config.toml
model = "CTC audio transcriber"
tokenizer = "char"
activation = "gelu_tanh"
fused_qkv = false
qk_norm = false
moe = "expert_choice"
expert_mlp_ratio = 0.5
steps = 5300
epochs = 16.3
adamw_weight_decay_other_params = 0
Rows from block 7 of a small CTC audio transcriber, named by matrix and row number. Rows with one number within an expert belong to one neuron, the router's apart. Each number is 128 + 24 x the weight over its row's rms, rounded and kept within 0 to 255. All counts start at 0. Numbers have three digits each.
Before each expert's rows are labels from the 100 clips, of 14976, where the router gives the expert most weight on average: "loudest" is the band of the loudest frequency at the time of the peak. Only what is clearly more common there than usual is listed. The data: read English sentences (LibriTTS-R). In brackets: how many of the 100, against the usual share in percent.
# router: router (model.blocks.7.mlp.router.weight, 8x256, trained with AdamW), inputs 128-191
# up: expert up (model.blocks.7.mlp.up, 8x128x256), inputs 128-191
# down: expert down (model.blocks.7.mlp.down, 8x256x128, transposed), outputs 128-191

# expert 7
loudest: 4000 to 8000 Hz (70 vs 5.7)
router.7:153116094151162150110130171138141099148143150123138181205122143095139160145121135143114148127120158117125123115131115154176095093143189143145147137093140158128082194151144149123107120132141106
up.0:111134128189123121108185104143116107139151127058141165133136182113132118145130105118069145125124124132084108139173122102175085102136140149104134186102135116140094148144146104133146148145153142
down.0:098146140126106112162135151098110110121117156148131107123117112134155102145122146106137169163127124117123141115173107171139079162098080136115130110135137149136103171110129136096088156136130132
up.1:143142105105128118142121133127098088134142114120084158086144115138115095134174139129123133136139159133126187096168124077127087161127128138120111142114104149135115141109140103164111150149135115
down.1:160091140132127115125154155100124174176103161093115117117115119098183163116117115112133117116156134120123143109124115127169102163097101102130106114114071194113124139149159097077072075137122129
up.2:160150133109103112097143143117147098117139105110156146145146128110114138119130121142141175129099157107095158114142087122113140099110091150101117112145127144144102110154129131123154134127126132
down.2:123147176143147118139114142124173152155117161148103080133193178122124120162095134104110156142141092110154150127128138137163108136125103093116121151132113125154116147121145100134118115146119129
up.3:129136112130082101110083106116105119123103167111131142123117118125156141102137130165190183096118110150139161091115089144161097133131145147140098158142112124117096101134140138135135096123167116
down.3:104174152136126138114160130190171147132142160080125128131150129208085130085143054128113126131123134126130151173110147155149137126118130176103105127122145106168143092124168177125127167101158085
up.4:141143151126135119143119090110128135070109152116131171107117143120136134112142143176098123114151120145127135102128121152135168142127123155143165130147114141126145183107144136135124098135100154
down.4:130140095167152146112127122172113142162112125104119128160122127119137139122164122132119148163108146155107121123062152130120132132099108133108094103067169150141110115096133126110174140083128122
up.5:123119142120164107133128134138117130087166173150105145120176151163122127111147135150068161142148109150134151122151120143115148102124109160094064145131108174129178125140167143101134126140176147
down.5:115136118173095104126157144101126115193107108098150123132153152081139147094149138105114115170141186113126134138130090101138099110120136152128139125134151131107162144100131129132160113142122119
up.6:120123139136091161124110132129115088197110130112117151102097128126135095192136133101117158147108161107187122167072120085139121128092115175154117118109162130104135180114133095112088142124133137
down.6:156168112155139117142132160175099153103162140151135129164106193166164151116138089100139137135097154151125154108146132121142134159171146133139161134123125126106146121107144091155171104131134150
up.7:145138087140136175107107115108119096090160123148122140156136102110156144123143126159143142106196149150127116128145106143136142139148175128113178131148136147143104140145150101095135117154136130
down.7:153112141122117152127149082166122096135087093147147115124144090147116099100141119097118117143122139114145100153152111077105056148132129130141121141139153144139116118176131113109111107100106132
up.8:103145107140139156151138107117118093127131175122139138152136130153157154107140096128171107107085127168126119119099173090132126120087125112104126135122137076184124131149111114088118094112100146
down.8:164138126189098166155121109158143116138137110101145143117107106127090135106184161149133138112145112086144126156133120113137105101147147121139127182152116163123107136129163141117158158177128144
up.9:107138101155184147148110141122147116124113107075114111105160129095139118137136121118154102082137135120138077079152132103124135142144162145127162127129128148132132146116120145131155152150115119
down.9:145147113154127119097139155108141122106149144122085105125109101097139097147126070108092128117105150091103129133146175136142095177112100105191110145095174094096098124145129168105114174134127089
up.10:101124112162155116141116100115135129135126124153124120107122144109065123114140151139172147100161118139097178120138200156191075122140137133168128149112117119150121151130132154125087152120146062
down.10:157135128126091100100099114151125184127117154118127180128104161097084134126085099163133100133117103181126112146116124083073113133092158161144132108156122125121134141138133108172151165117122142
up.11:142096140135116176091159178159121107096107161100121070108145136134145138136157089104148156149180077121069174118126128118081120148132155097129138147146123141123074084104139130144090149136144155
down.11:152122146107115101109131134133161138147137171117140163177115123118079129105131145159144126157109163130175104127158126142122168134151120132157103104107127075111129133128096113115136083092112126
up.12:083146101092139113119141133126124114122140085090145148123152120159145169126135161149124129137147130137098142129081135119128133124101095145123148124113135131146133156149127144099121088131135103
down.12:088111124076125101147125119148093117142148133107144172095108119114147122105155130126130121154130132168112168104094150181136173103120095113126129137101119180182121119125165182127125171154135111
up.13:113155145123146111090147128114130122130130125113130135111120114144154105155091122153101121117126185120164120106099145132148152153173141094123092161135165107119129112126112157090076129116152106
down.13:127091138156092121170162128105119165141095144142139092123124162138160141148085127160136131137148100120148143100112157110119168168179147148134130137164116099145126154115125147116144071104117133
up.14:167146143161132107160148085096096117169137137094136112132096137122122108116128135120092125106132141145173127106136154110148122125141114149099121116125103161167184121134104144083149116141185105
down.14:130149150139139117122180152116089140164133138171083169143131150129125174131124153155160108151111141097140129144134089123166188144096137160119127136091134142116160140159140192135105058116113142
up.15:120116138143103125145155088084110168119098125111070133106092119129152129152097092122102134141134139143137141083134145131109172110120111097141134136138094103124140108195086159132134111127105084
down.15:131113097141130094113100115108097146159136139098100158144096132134122143133113123139103141173088092142126151171158153122141156128117162141169190109109132124140104144131091103150107158129116126
up.16:139142126120114101124124091083146091150109108144139142129147096152141110131161140128142136155151152126118093107133142143101164117141158116167142146102124154107126138117136111122106132155120145
down.16:098111109143100144121147110158117175095135131111127185137110162114133135112163101136129109101115134136131153148097148083172105098137121120100115125109145125104119127080155129121159114099102123
up.17:122131093166141121121151117072063115170146149095128131162136105117152130120058129185118128140136138136144136146133142131125137123142146160098125142133167153135161142149144127119091094126151117
down.17:124134130125090170139138141129144107102104131098154123115122119123133125132138155121116110128133102156164183141113100114128093154092139102150133110155128127114125133170101118129117123163117106
up.18:148139168132095142102113150134146111130149135095154112120137154137089108141109137112126111151116169094149113110137144143143132127138157131175108128176136123109144134140101122151126127135127154
down.18:164111121109085108095153146112116109128174123153153114100133123107127121163123145085104116099120170090138139131119151141117128154108135129165146103094128087165134086139145116130158119136104130
up.19:155111134088120112133121148095151116099106113162085147138134144115172118133192105146122080130161120142115122150124121138128144123123099130070162091112094137144125144187117127134133082117125130
down.19:119117134186132107102105112142104132161117121087172156137102109098109071136111120098113127092100133107092147107102138157144121140100134125159117148104150109154155139073151092099109169120119133
up.20:146124116179130116139157094123126173115132154122119128096103119151116158097113069152152125107147150128118145167134145161153113156142137113128100139135132113169138091175116131148153125133144127
down.20:119124136123153129135140139047130147135158105131091139117135122106112138163132154142083134109105134105126107124126074141157095107165088130079096088139141113110126159130132091125153104114128096
up.21:125121125128150101112106119106128109091097164103099136145176159106141135123156146142179113115140162121099117111079118118128100108121128138140105112135111122142096160079107159131174118176101115
down.21:132129157132111160154141172112143140151161109153118121148150125099124167126127127149106150085167079147104104129120186146121170136134141129130107064104183119157151109109129130108085155077136139
up.22:115128147138109113119180125129153080138109122124162149135142133130151135078150136107114114139098131146122126117113165140113159124109105167108101141107118128165141107140140211120110114172130124
down.22:103123134175106102088114140119140097153127108109141147163183126164134142099134122127131135118103139104097142136201155133112121123121117137150108160139141164080131148112115129141145162136111163

# expert 3
loudest: 2000 to 4000 Hz (68 vs 2.5)
router.3:134126147110158100131118118114114161110131151165108139147146128117121113098065156122123174118119139113106119117097094161083162126149151160137111119165147111101074143125133126092167106148156150
up.0:048164100126154129125124116103126124123125115123141117096095099141146139145177163114117152126128135144119122133112125181145179149103129119104115165158171154114144169129117111119192120137113126
down.0:103074129153113129120158124161184151126151104134115125168151136127126150114101139087137162085119103107127138117099128123103118092096105128125111144131156088088154098128187136080097126110182115
up.1:166154134094135141107122127174075131134095107122115139166115112153133144135104137095162103143153081139104132149167112131119157157135155137149111179121113119114116142117159109131133117124111095
down.1:122142188120178130105164090124120150151150138154150103137147130100161101167101140104142109129134132109131122108123112116133114149129137174140125097111089119137153099110081126132100135148169144
up.2:141123133137118145118127152118113143134170155094135107139104161133148094142084163142086149143158118159123124162136124102120108147123158126155124161101103169170096121142133105118141150114124090
down.2:100139131153126157190134138094116124151119108147119148143145168119126140160095116150150131111092144111137157147106151116120140138111129101111124102136111148127143140134097144189103131117136173
up.3:149109129138145092110112148104169155153106154105148135121103121113120107102118158167131131100150154132121147148135114151129106095127148134133146111164107109114092186110096135113108120138148089
down.3:160111163112074136159133097122151121186085076130113096112135134143121122129147174141165113107133151093161140091113122131153102138121117141112094129127140094137163109124159120154093144114165141
up.4:169148131110103126075096148190133130158151152167130199104128150101105131087143158134112115119126117132137113131129084117099107105100119154094126144108121131125089130144093177146154142115135116
down.4:124114132107135132111151169139094107145139138110120115120103124130161137093139117099130171112076113156109164121112120139153133142159108122160148139152182141079098161119179118155132127133094098
up.5:061128117119152119144125108122102117132103123130180150102120134100136063121108116173133148113179145092126126171111130128115136090105152128129179147141120066094151154143096120100104145119125123
down.5:110130114145075155157168151118126079129119137159152104086103159115138142184144122168131149128142184127132127125137149126150125107160136153141129134127063136095135103104100121131075165156123141
up.6:137133074122151117149132166112121131098083169159117123124117123153144101162134079119126130138148146167089137128122152153133156103143143121147188156109160149130099155100104149117094158159062121
down.6:134109099132131180091180100180120102148129135151128148140196064129145124091126102131146111186160136183148129126176140113170113122119129106143088142139143129117151109117103144145106165173174078
up.7:104126113149112132128127127138121098124112122112137115155181108152145101153141105105162103160109136115130104091175134117148121107120087133127159134127112122143133150146155144162125095118141152
down.7:165162141127103139130134119145132153058118130147122148134168142095128070188155121157101116137101158122115138153080102071128103102156138060139157154102160156123081127101077131086097134135132134
up.8:163109105152153088135111158108111088148130168108144169164124108154122133162157134151111100147126139110143158087144160143089130128110070149169172140142152119187184112121109170151151105103153150
down.8:109131078078119151122105158113158123097109113149158176122103170089122094136162139117104119124125141136135117128160143171118106103102120080125151116131156079158126124149145119077151116132103134
up.9:149111104139105080109126150117116159146141133157131151115117102106151156151101125106118116110102085136121126114089094135116095141124119158142108096142154083148153111139159108157127081132145139
down.9:114168161096158128139146157101132119110077058129113150119143142152110147122127130115142125081103167144134132153134084122110176132124121137133094136135126162157122114117151129092144094163119179
up.10:130156135116087141137140107162108129074106148146098152148136151127118125120085105160137105104131112140111135106177074140105185141109128137167138146134119112124154082126121097101116134096107155
down.10:120160098106059167121154169100168141096124176137098161114119155132146135096136112142092119131180093156187123133087129114121155118146150117160142104161138132161137125093118132134124093137075105
up.11:137155136159097136144155173141100160112139112141155136105141108108157104124101099147108102122142082149150135119150178108144187134153140137124125123147172114108115107119137151154107131126167089
down.11:129118121137134104109112121068109097135128155114165140138112169166143106147151123121155108125091146139113110124096140123132096092124119101153125169089133143122119130112147089165164122109128135
up.12:150117137108109115100142136127111104159147087135149126144143148090110152125116113142108109154156089141109140129107094138118084129158129123109125080113081152149095108106118131092183129092137146
down.12:128121152120151162167093174115104147115086150134086129110115122101125162139137120120165095132121126146116172148151136125123117163155113121132183097097127110131119112138116120169154111115090132
up.13:113177128142076106123110133097119087116099109128107086136138119153100114151107120097118142165100078107099132091102104153192142097103110144175138124147091131140138147168117131116100163130113111
down.13:133130092124208098091133130122105083164156134136140085088112117082093127089161153151129119104127145105114115092164152078134144096100129121122147134141138128151174125133107127126123149135152138
up.14:121089119126147077084190143160084093150087121120138128121117106136141096120080097094141114152133147184135106121121179134160151146124150144130139141121080149122109111120156136155172071138105125
down.14:135102149140148167140059114136141117106107138128129168114130151182102127083146127133150101157087183091112114130171138170094122152134129149143138163145148130104126063129164149147113124133165144
up.15:104185126079140150142090180131111152103098145118120083138126135103151110142180137147136102118160148153140136107149103146123126163114155172140112130097107132159126151148133122127127123141131160
down.15:130112158159116157105150079129126126100096096110160138149143123135117168096101146107163136114146116138127094095168162098086124123092108090135115158149094071104149137137131134154156156138116096
up.16:135138138112125135145154127129129123132112126117098140153125145128141133127119131162127111143132154106146145153120127134076153131113155178148079145148128104128124088139171100137150147108122137
down.16:117130096118099156105143147131135188111135118107135111138146130131114165128144140161093152118146114157137144078097139120157084127149166099110159145123159136134104158125101185091140091131154157
up.17:124132148142124117146106110143143160114135166130131155135134146140125119145124130113100150131158154145101118119137122168115152158129091150147124129142110149158134144132120125090141130154138112
down.17:152114135114139133114112144122112142143143187131150146094117090103116159108148108140101097115113104129159126146121135112160167124128150100094152108113110120118128127158148119140119119115153115
up.18:121112109102109114088110141112143105174104146147163128141151121141119129133088147090064098104091121104073172108108133087113146130109112147148111145123146162131117103138142108121108104164113130
down.18:107141153119094116126094161155159123152149135103101082090131137107126053129100121137110126129161099168117097116095174116079138108114105145096117130153129173110109142140098128113114151198129117
up.19:116170179087117123142128128133137154150082137108152151093137152105158115124140104177143108132171126174101153184155151088090160086138107106109137119135149136141111159110079125125126145125160141
down.19:164095122152121086162114140121150122150137115157123136152170108126109126118143112115096121139158131132146157139138138141114097187110141126112110113157096123161147130158143161117116065196127141
up.20:084151133099124112140134125103124119132101132101144099171131141131113098132134130105129158128135123164126116137120137130120163142159088126144089120159111134128098156157151146093152101090123139
down.20:110124150112136151131113151102143118159170129144108118127128124096123158124173120136056134097161117142116148097142102124113129119088141172090100112131132152159135082141134104137082124148110118
up.21:108144108113136117135092152173136145179118115118107156097097114150133141168102099118100176091096100149117141128128141100163139084153123094094108075144141160146148147166147171176116129129135116
down.21:156119105156133129160152107135132130138094140138106128147100112118139140113167118121109111161196169110143132114091133110093125150120122149142124140102092122128117129155111113114116149079177131
up.22:190126094155165134116148142148115148100114160112115127090107092135142094131083158131106132130060136168151137110146144090093141162085139138093126134128105166113101149131118113134091144126110114
down.22:089131160112134113143131102119107136109164127141165141073139143099117173128138089106114125093165119125138138121091089160131160127138132116151166080125122128146144116110153118153145149104167125

# expert 5
loudest: 250 to 500 Hz (59 vs 13.7)
router.5:126163097140160131110116122084111136139131145180149114109162092121158161114142168105091173089100107137128135133108168089117110150109081118120097139151143155130131138119161122094145103130107164
up.0:139132109115087088130127133156117122130111109135148155111110121116146134101116125131103120117133117102129152110128094143159126099148120152145167109103095134143107150089161133146128115138112152
down.0:148143122134146099155151120120129116101147159151112139081131104121144128131134110132097157111185127143099129105098131133102115082111136156092110101137154132155111098136140145147175133151162157
up.1:113167123113142124132135127136121127116115069111102104117123122080113163140142132093141123132188101155118185114135158081149125135103119169098179165158130120158145140163128153147117116147137168
down.1:117139136139099111077158149119133086127126179126161104153123093175124138127136130138106132131105133102105148141153129165153103099150162136077135136158123102101121156100121139121089124123123061
up.2:135123106097114183136139112112150120131140141137101160131131084133138123124131133151119107121187155164189105161187123179086161138138178166107141127151148151122085128144142129108156106134125101
down.2:123126129115102113152167141152113107111169146147116156163144116127125151140117148178107093162097083121108102084127130077146128075096180142135134106152115126140139099142099122152139097099154142
up.3:128127095158117103118099150136137094122122134141117153163142108087115107093149148114134138160146114149134096144090140141100123134128112119132146135158176091126123139078169109145095061142149147
down.3:137101110112103159103114122154176147119085137180151084076136094125152141119110158155137100142112113155168129106170122111144159109162129135114160161111102097102113107182138132166142145109134137
up.4:114121106179075108148109111115143115093100120116157121120165130129083110134133135144094144121094106127119114103164167120139142134139152145189096162140074080160157142133105109125143075142132130
down.4:158109121147152148123147174097146173121137126128083117159130091120133150110144137142129113131166116131108114140152125133137166141172105107136108122079134164158164105109124139132145136091120145
up.5:163091097143098127154130143154133111167142097133150061141162095130159138196085112108144119118135109131118096138126098120180118163115095118122092146096169083119107125169085166142087085136152090
down.5:130161100098093125128138115156142151110111106135104180181168111175164115134157134135122079151104105143108097131101079097140101119104110121106126100113127078133108122163111117135087080147123123
up.6:134118115107150147101163098137116146107168177152162150148156124123153089127101073120153153130121097106097132101127120165118136098175106114111116152126130123080108117140159131145122082139129099
down.6:111121077123142137160147110128132147154110096133137124112151178164156162090135177088133113144153131123163077128122129122119118108077169119147098179144160130144126145143112144108170163084100109
up.7:150118145129142109116122171137162135109128072143138110137103146170144104143124129135128149131097140109172139122148154113143090105115126125143129124138089101141163123161128151081092152148113114
down.7:136141116175140182129169169145135157165106130149148114159174136095117117105108123114131108151139147118114151128137135153098132098155127139142126142139125130117103168141140136114148122117105087
up.8:142120172153151113118126126112099153140146127137172101160142104123125155144114054140095150110107125123113122090087077116154081105118091117170159137138191087133111133130131124111079121114138131
down.8:127157157110112134116125097111141162121130096149085165067111135163126144126147137157103085117160124112170084104155126132116113163099130112134121127129154125122133166132110099159134126114160090
up.9:135171123145146117111095137151131139140142133120131138075120105155124196150132155125127132146114119122127078113163140113121117143123136189121171134100180113087108120128117135140133132108134129
down.9:125111079072135162115148134098089102112099080140179188151129120109137131116152120131108115098107120106143158155133122140105124122107112105126098172114133154138111143152141098119157122087116129
up.10:149126093133162110112173162113137127117138157168106108149087142147102134130132131140117144169099142132115121113143130105119122105111130102132106169125166105174108144125140126132147113151163156
down.10:136116120175132099147110081115127164125130123110092115111146131112111122138102138128150132111100117131101097125129130166110153139104144171103121130180150143124152137155108075109087128099157126
up.11:142106114132122099145101121128109109140119136124094154100106122081134159141109165157125115133125134081148148144114098146157159143147114145122115178144163137104145141108097096120142131126151123
down.11:156109144093122108139112149109099107116142189146099120131141100165129117136166125134162138113155131175078104081133112112100140090135128107117154148099156136151138103103115157122128155102132176
up.12:141174112120115114156126145143155060117109155150072171090110152084157157106154137131119121106115116164125142155147171103134110126102104151123136108154130112111137130071161123132158150130116143
down.12:143144099109132097109147163149101174137114073132147125092144129105116146120117103102119192133148107134116102133092146165128139132111145114138148096146137100190155111121110150110087114110100121
up.13:135153125119126165083154109135152092139098160093157162171144122107122116116151137130135131121117131114136127096123125086130107153115172117113121141102094124126086140116154131125097134133127115
down.13:145099133088140124073102114136114146135141129126135135123137148100146141104145116133148170091119158129098131178126169132147073130124109109133104131109166108118131128149124110123136101153077155
up.14:135103148127134143126122102164168124160108133140157144100114135136128120113122136145136134098107153126138150110153113140128139099158118159136113097132141148126142130145189138129117143125143119
down.14:140115135155129120134080160133082123145135150210154149170160130116103130097183121119130190115152149094099117118117121136126142144072179115132131130097173122118093139104116133089135151174119180
up.15:138100105128100101114112115125119116138123118155120165132141130123148112145124179114106134094110111160165137121139139101139158086153101099078141161144108104121156136123132102122107121134109148
down.15:136116138137143144150110115089143103147134100100114148132125101105135136107125146108095128091140164129102128122142117086184192128097153140123137176155125119118098104128111080092116136118154149
up.16:047110111099122133136088091185115133128103140095114113156112120110103108140099124129094124137135151096147120132149164133099185135055107163128099121136093106158122165121171126126140135113121128
down.16:125107120148112160142107145120103139104097192084155120165131176151097138135128185129152101124123129171140109140174091103123119160125143109141152136122113141170107109153123163131129189112109171
up.17:101134079123133142149167123155108166105141111171139148078149117146125093173112161159138134109107101144128107138116193123114139147123128154132141163127173143134111154158139144134067143166170134
down.17:129148156132197103118179137126126105154132116115110098153138153115095097109099106129149155131170142119142112127123094151103125121119117112148115081145086098133148104104091158149090113138110113
up.18:124147141138109175148161091156142105113112102124113120116124131155139116148159148153127167159133122142074080104137164190086109129146123115118157097092141111124127136133128128157132166113104134
down.18:149143118134121123080135097132139131130138113143087113099077170136152121147131144141135104133091112112118114134111128116165159134110130162085108129114087168126116132074125130090145085135160144
up.19:125115118113146159135094127110126113150153159131118086128150127108116160141098146121133122079123137164131147140108129181138123124058151123185130115125111078106106106107129114123121155148155111
down.19:147105136119120132161097153110123092110145131096134145146133125167127110143157104121100141133125131097098130090125124126102094135120104152095175142131146169122117098079110164119115145126101122
up.20:107126119127129133139142130114128108130098135123091146147121142171083128139105101095131095130125159094082173121108114169093123128122114111087113114144130120131156132143118089147097096115118143
down.20:109105159127190123136131111147109152148107098158155154123104106099129162130138110113114135109145097129100137140115094090131113143084144135116083128149119112132120099160092124134097131225147143
up.21:188169163172166164137153135126119182126134095177090136105146135100139103123124072107130129112101173121113142140069098123098124129146116143127097157132119122138145146107096147131160148133127170
down.21:147130117104176141153129132122123157151173098134163138097134090108122154133152082186108163149152103102136161163128126157141148139125096154097109118079150099123102101108138111146103067154119142
up.22:115158122130142113093082136169122094127097137132121139094133099103121141123123114126101099126118131169102105126104140107129182138124155116134124151129108092133132127108113122145128189084140145
down.22:166150164165109119149117133154134126162155170111141159133146140162140112127168142104092153086180138148130092130102109142175139138126146112102103114134109118146108120138118112168113144107130116

# expert 0
loudest: 500 to 1000 Hz (32 vs 6.7)
router.0:075123098170135083146137095127095106111143139117110111128106098111110113114131107166153100131149089136136112162117143117146163160131113080116163088126145101162154111097136145133117146134076107
up.0:125139185112134147140112144143137132096109162121181146122111161114110113104129172124115130111117147107179132150164133134144158160107130153153157141087116110122110176115137141090118150141156102
down.0:154129131156121130144126150157124138146154174097095079135131157140128078123129126117102142139170160143148157116139070089107130146168127114094133125109154117135155145102155168168096125105123078
up.1:129107123089094128145094154120140163146084103133137155098114131147116124123068153117126121118119120145139072080144144135092123149121142174171114138115167151153122142147119119120118152098111155
down.1:139158123143114111126090119150128134094156170126153113137095132170110104127141069144117124127145119110106117139142150129137127120102161119131196107111136178125109133135133099139121122141168102
up.2:112122105119144116132070130130148106173099083118119128127138135120139097138145138141084117118105129067166124120112100171088138134158145149119120110189119119146163152135130101125169150109120165
down.2:113110156109119140111144100155110147138124139159148117117079107138133140123122143100132158138148090133089110123099121144125133075102156141115131105162117180139139104120131100160090127117137151
up.3:127110099113141139120120073106106161113165144137093124126143108114149162157149066108109103131116130080096108167119101124108121113185118159155132134152117124131132140166122104127137168167109096
down.3:087128186153119135130127138131113145140071135079138121192137128115136134112118109145136159114099142103112171084164106109145119124161126165111122113134105153098127144115133103157116097132165175
up.4:115124136149112126110133134129137107109143162094168158116107130163118105142107092127129143138078111132106141128183109117171110132132151142141087088124110101128100159163106110147093112125115151
down.4:139148111088125110143086143104121119087123113150134118110119125135118150144161153107101100132124136132035113125120126139107134164152120117152098165144111135140125129113141128126174139123168101
up.5:185105141136123163084107158159119057131139152116129176104102104134129135111096131176140145114171104127104148166124125111176119128113113166103161078135127146110132125108118124116135104176135123
down.5:102152110138117129097115161125101153129142145054110098139114116126123171105136180103132163106126137112127172130125112098154132127156134112103145096097120111137142080126089120132127161157164044
up.6:169093113102127160072131095129086156143095178163107116135138171149119164154153089155147140158102125115139125136128104141154114103105144123173136108068147138141117102106116084135135142118140123
down.6:135176099108115136141125148133150092144159099111122138127134122159144111144099171171123153109138121127139087097172104090093149100119154108119131154154104073112153110132122132172135140129106103
up.7:136153135106126117129113142138112116156144105092084134123129132157118100121141153113124133100154137155122097172110144115145138110139134099142127152160123086152144141126126200112146153113129147
down.7:123133107124067133099120104159132127118141141132139087131079108124114113156146133115101170162085169106131131146130059112090144067086118131101140127115080099185140129120162149142130101125140122
up.8:121126134165118115151146101125109120106134086097110141127089078110135153147087123130153129133117114146120149112150126143130137134160177094092123098136104150157084142202112160143140090145176114
down.8:160139118132104171122155162132087120155088163135102135126141127101129116145081102121113141126119106125152122114147164102137131107160102108136099147122147158136101142132139144125094112122128110
up.9:146070128140103084113154051113144139119136105113149133153144160130137118103121109142109144124104106142158049114132129161176134144171135142140102154088134134165108121119097124103121119115109166
down.9:124142137111096131114113138142152079169137132100135124136118154119133137170111134125190132071144143095098191139090139129143139124122105107101086133149162122118124084096128118129111158143150105
up.10:077092104135116137134165181135117148149122139104089143099129142136154123102098137120090088163170143135132097112117077139080179104150105135166143137152162096173151146167130150153142081133088111
down.10:171128124133083177143092084144150098122090125154138124111144161110136128143162137113158130109094140096084118116139139133136107123120131148142167144097114147096101130155101161108173121151155147
up.11:143138118111156095097121152089157137086105200137143138117106130112142117102109149170129096114096115125119142143130143085151113165094097130144118113107119100098130075143099108110098099151125134
down.11:116139141128136168120144191126139100111121151128169140143107152148146161132138153076149132163123098097091124149147145169125143111132144167128138121136130153109126116109082117121109154145134082
up.12:104150105178170113117152140141188089113119146145132113136157118118134143120156115127115111130172135087133116116142132098178117197065112158128109125126167140143128120117126111157160124128116122
down.12:133114143118149143144114152097148133105137119160138115098133170113143124125153157110087133119127138127136137172119129124156165125143104124138120143095109174151121129127104098144089141116195142
up.13:140113141150117139129154108132163094115134099136133149119156164137150113100130141104099143174143094151135101111127148132115135066112134143147130151106093154116170160103088171166145130117116100
down.13:123130087078141120199131143089144119136162096132122084103099145114148130108135158101134125100145158084128096129143159093141089133107090157188139075111126133138164176125142131153131077129084143
up.14:118110131143112113110104094147167134168112138073126137140127121130114150135180151104155099097133141083134116095127120146160087152119163130116096114131135132141134164113152118098072114116103118
down.14:134116145121182154101149119117132074155161096135072162123120129137142108135116093103157112187121106106122101093141089118111152117152089113147146074153120159117141159139142135144137129123146114
up.15:097110131151126125129106113122127128107135134128111126141137114127147102135140125152083137132163165083134120165121190130076149109115186129099103158145114130126127159102137093135132125135135137
down.15:141116146134130109140155104147142088124153146119146079178130131151130143121140136155124136154126124122103090150144070154136131132114110131128142107126097099166067128116196130108125123111152081
up.16:136148113121088129126090160161115110102111127136109104130127128121144093180146152117118111120151149128131105135128148139172123127124135128144168107123119126120157095086135136145127121126133084
down.16:122085145110164142152085119151157147117114131088107109148111149115138175157102122148160124173123160127176176109101139089105154148094089124143163127112134142151111133172142192108158133131094162
up.17:137138151101142127151115135107181157128108154119127157100131147136177110115160110136145152096151172164158091191136148127175065133077098119100145070135154165128093152089119136139113132103124162
down.17:125111081151122091159125131144111149096136127123145147151104102129137133145126140149134147122089118114112162133145102100131172151116108133102142151106122128125112127107131151087049131128144118
up.18:091153146160107091138144085133129074135106120110126159143101101119100127109128142117111148161108168116156140121171121145163139158133146133081132140122149094097166116145130118133156164120140106
down.18:138110131154161125119142133140113137128082116136161122135130136091149146162169139136118131114132098106141114130102126114114089060148144139131127121121116146141163149118085123132107140088124118
up.19:114098157154161133089078153080086112146144141126191188151155141097154098109098113151138129123143126145147129159145141109151138095117155134081145151149098160120139169155128107131097129108136099
down.19:154131097168092111096128125174157163183140165143181153148138157132136110098154158180128141098094122130147089130142125146141169118213131156111167115153161076133181124118088127121126116162150138
up.20:154103105126143150143127119123092176104156163113110117141158163147116132128133120141123123152094140138113127119115105117135129128111139136151135154132149148130135164102091159132113137071162085
down.20:156090136166143123172129127094141188134147131113136144136122101109129154123130099129101128103157103092144121166114100120117088093158099125147132129134091170142140140127125182149113100170155115
up.21:158143117114159112130154102109140190134091129128133086135119162159132148156122122105109171126154136106167172134138121119170059120147124124104114149135115150177117115148182173056148106098134135
down.21:114167180138144127154099134079114112120182093116103132165092101093130076106165131144148140120092118157109117127169052121107155178167108147111129141104107120112154094138153135126104105096123144
up.22:117125133122133143139132068087125105146138137152116148156222149150096107146194112087082147158126118100079123111112132188172088151141102087139127146085127108172111132140179132139109132155159160
down.22:152155156110157091110108117115101199137151100161155130108128129117130150123093182101184140169140154118150084137163155148121125204104155142153115092143127118113132162152154154111098131135145149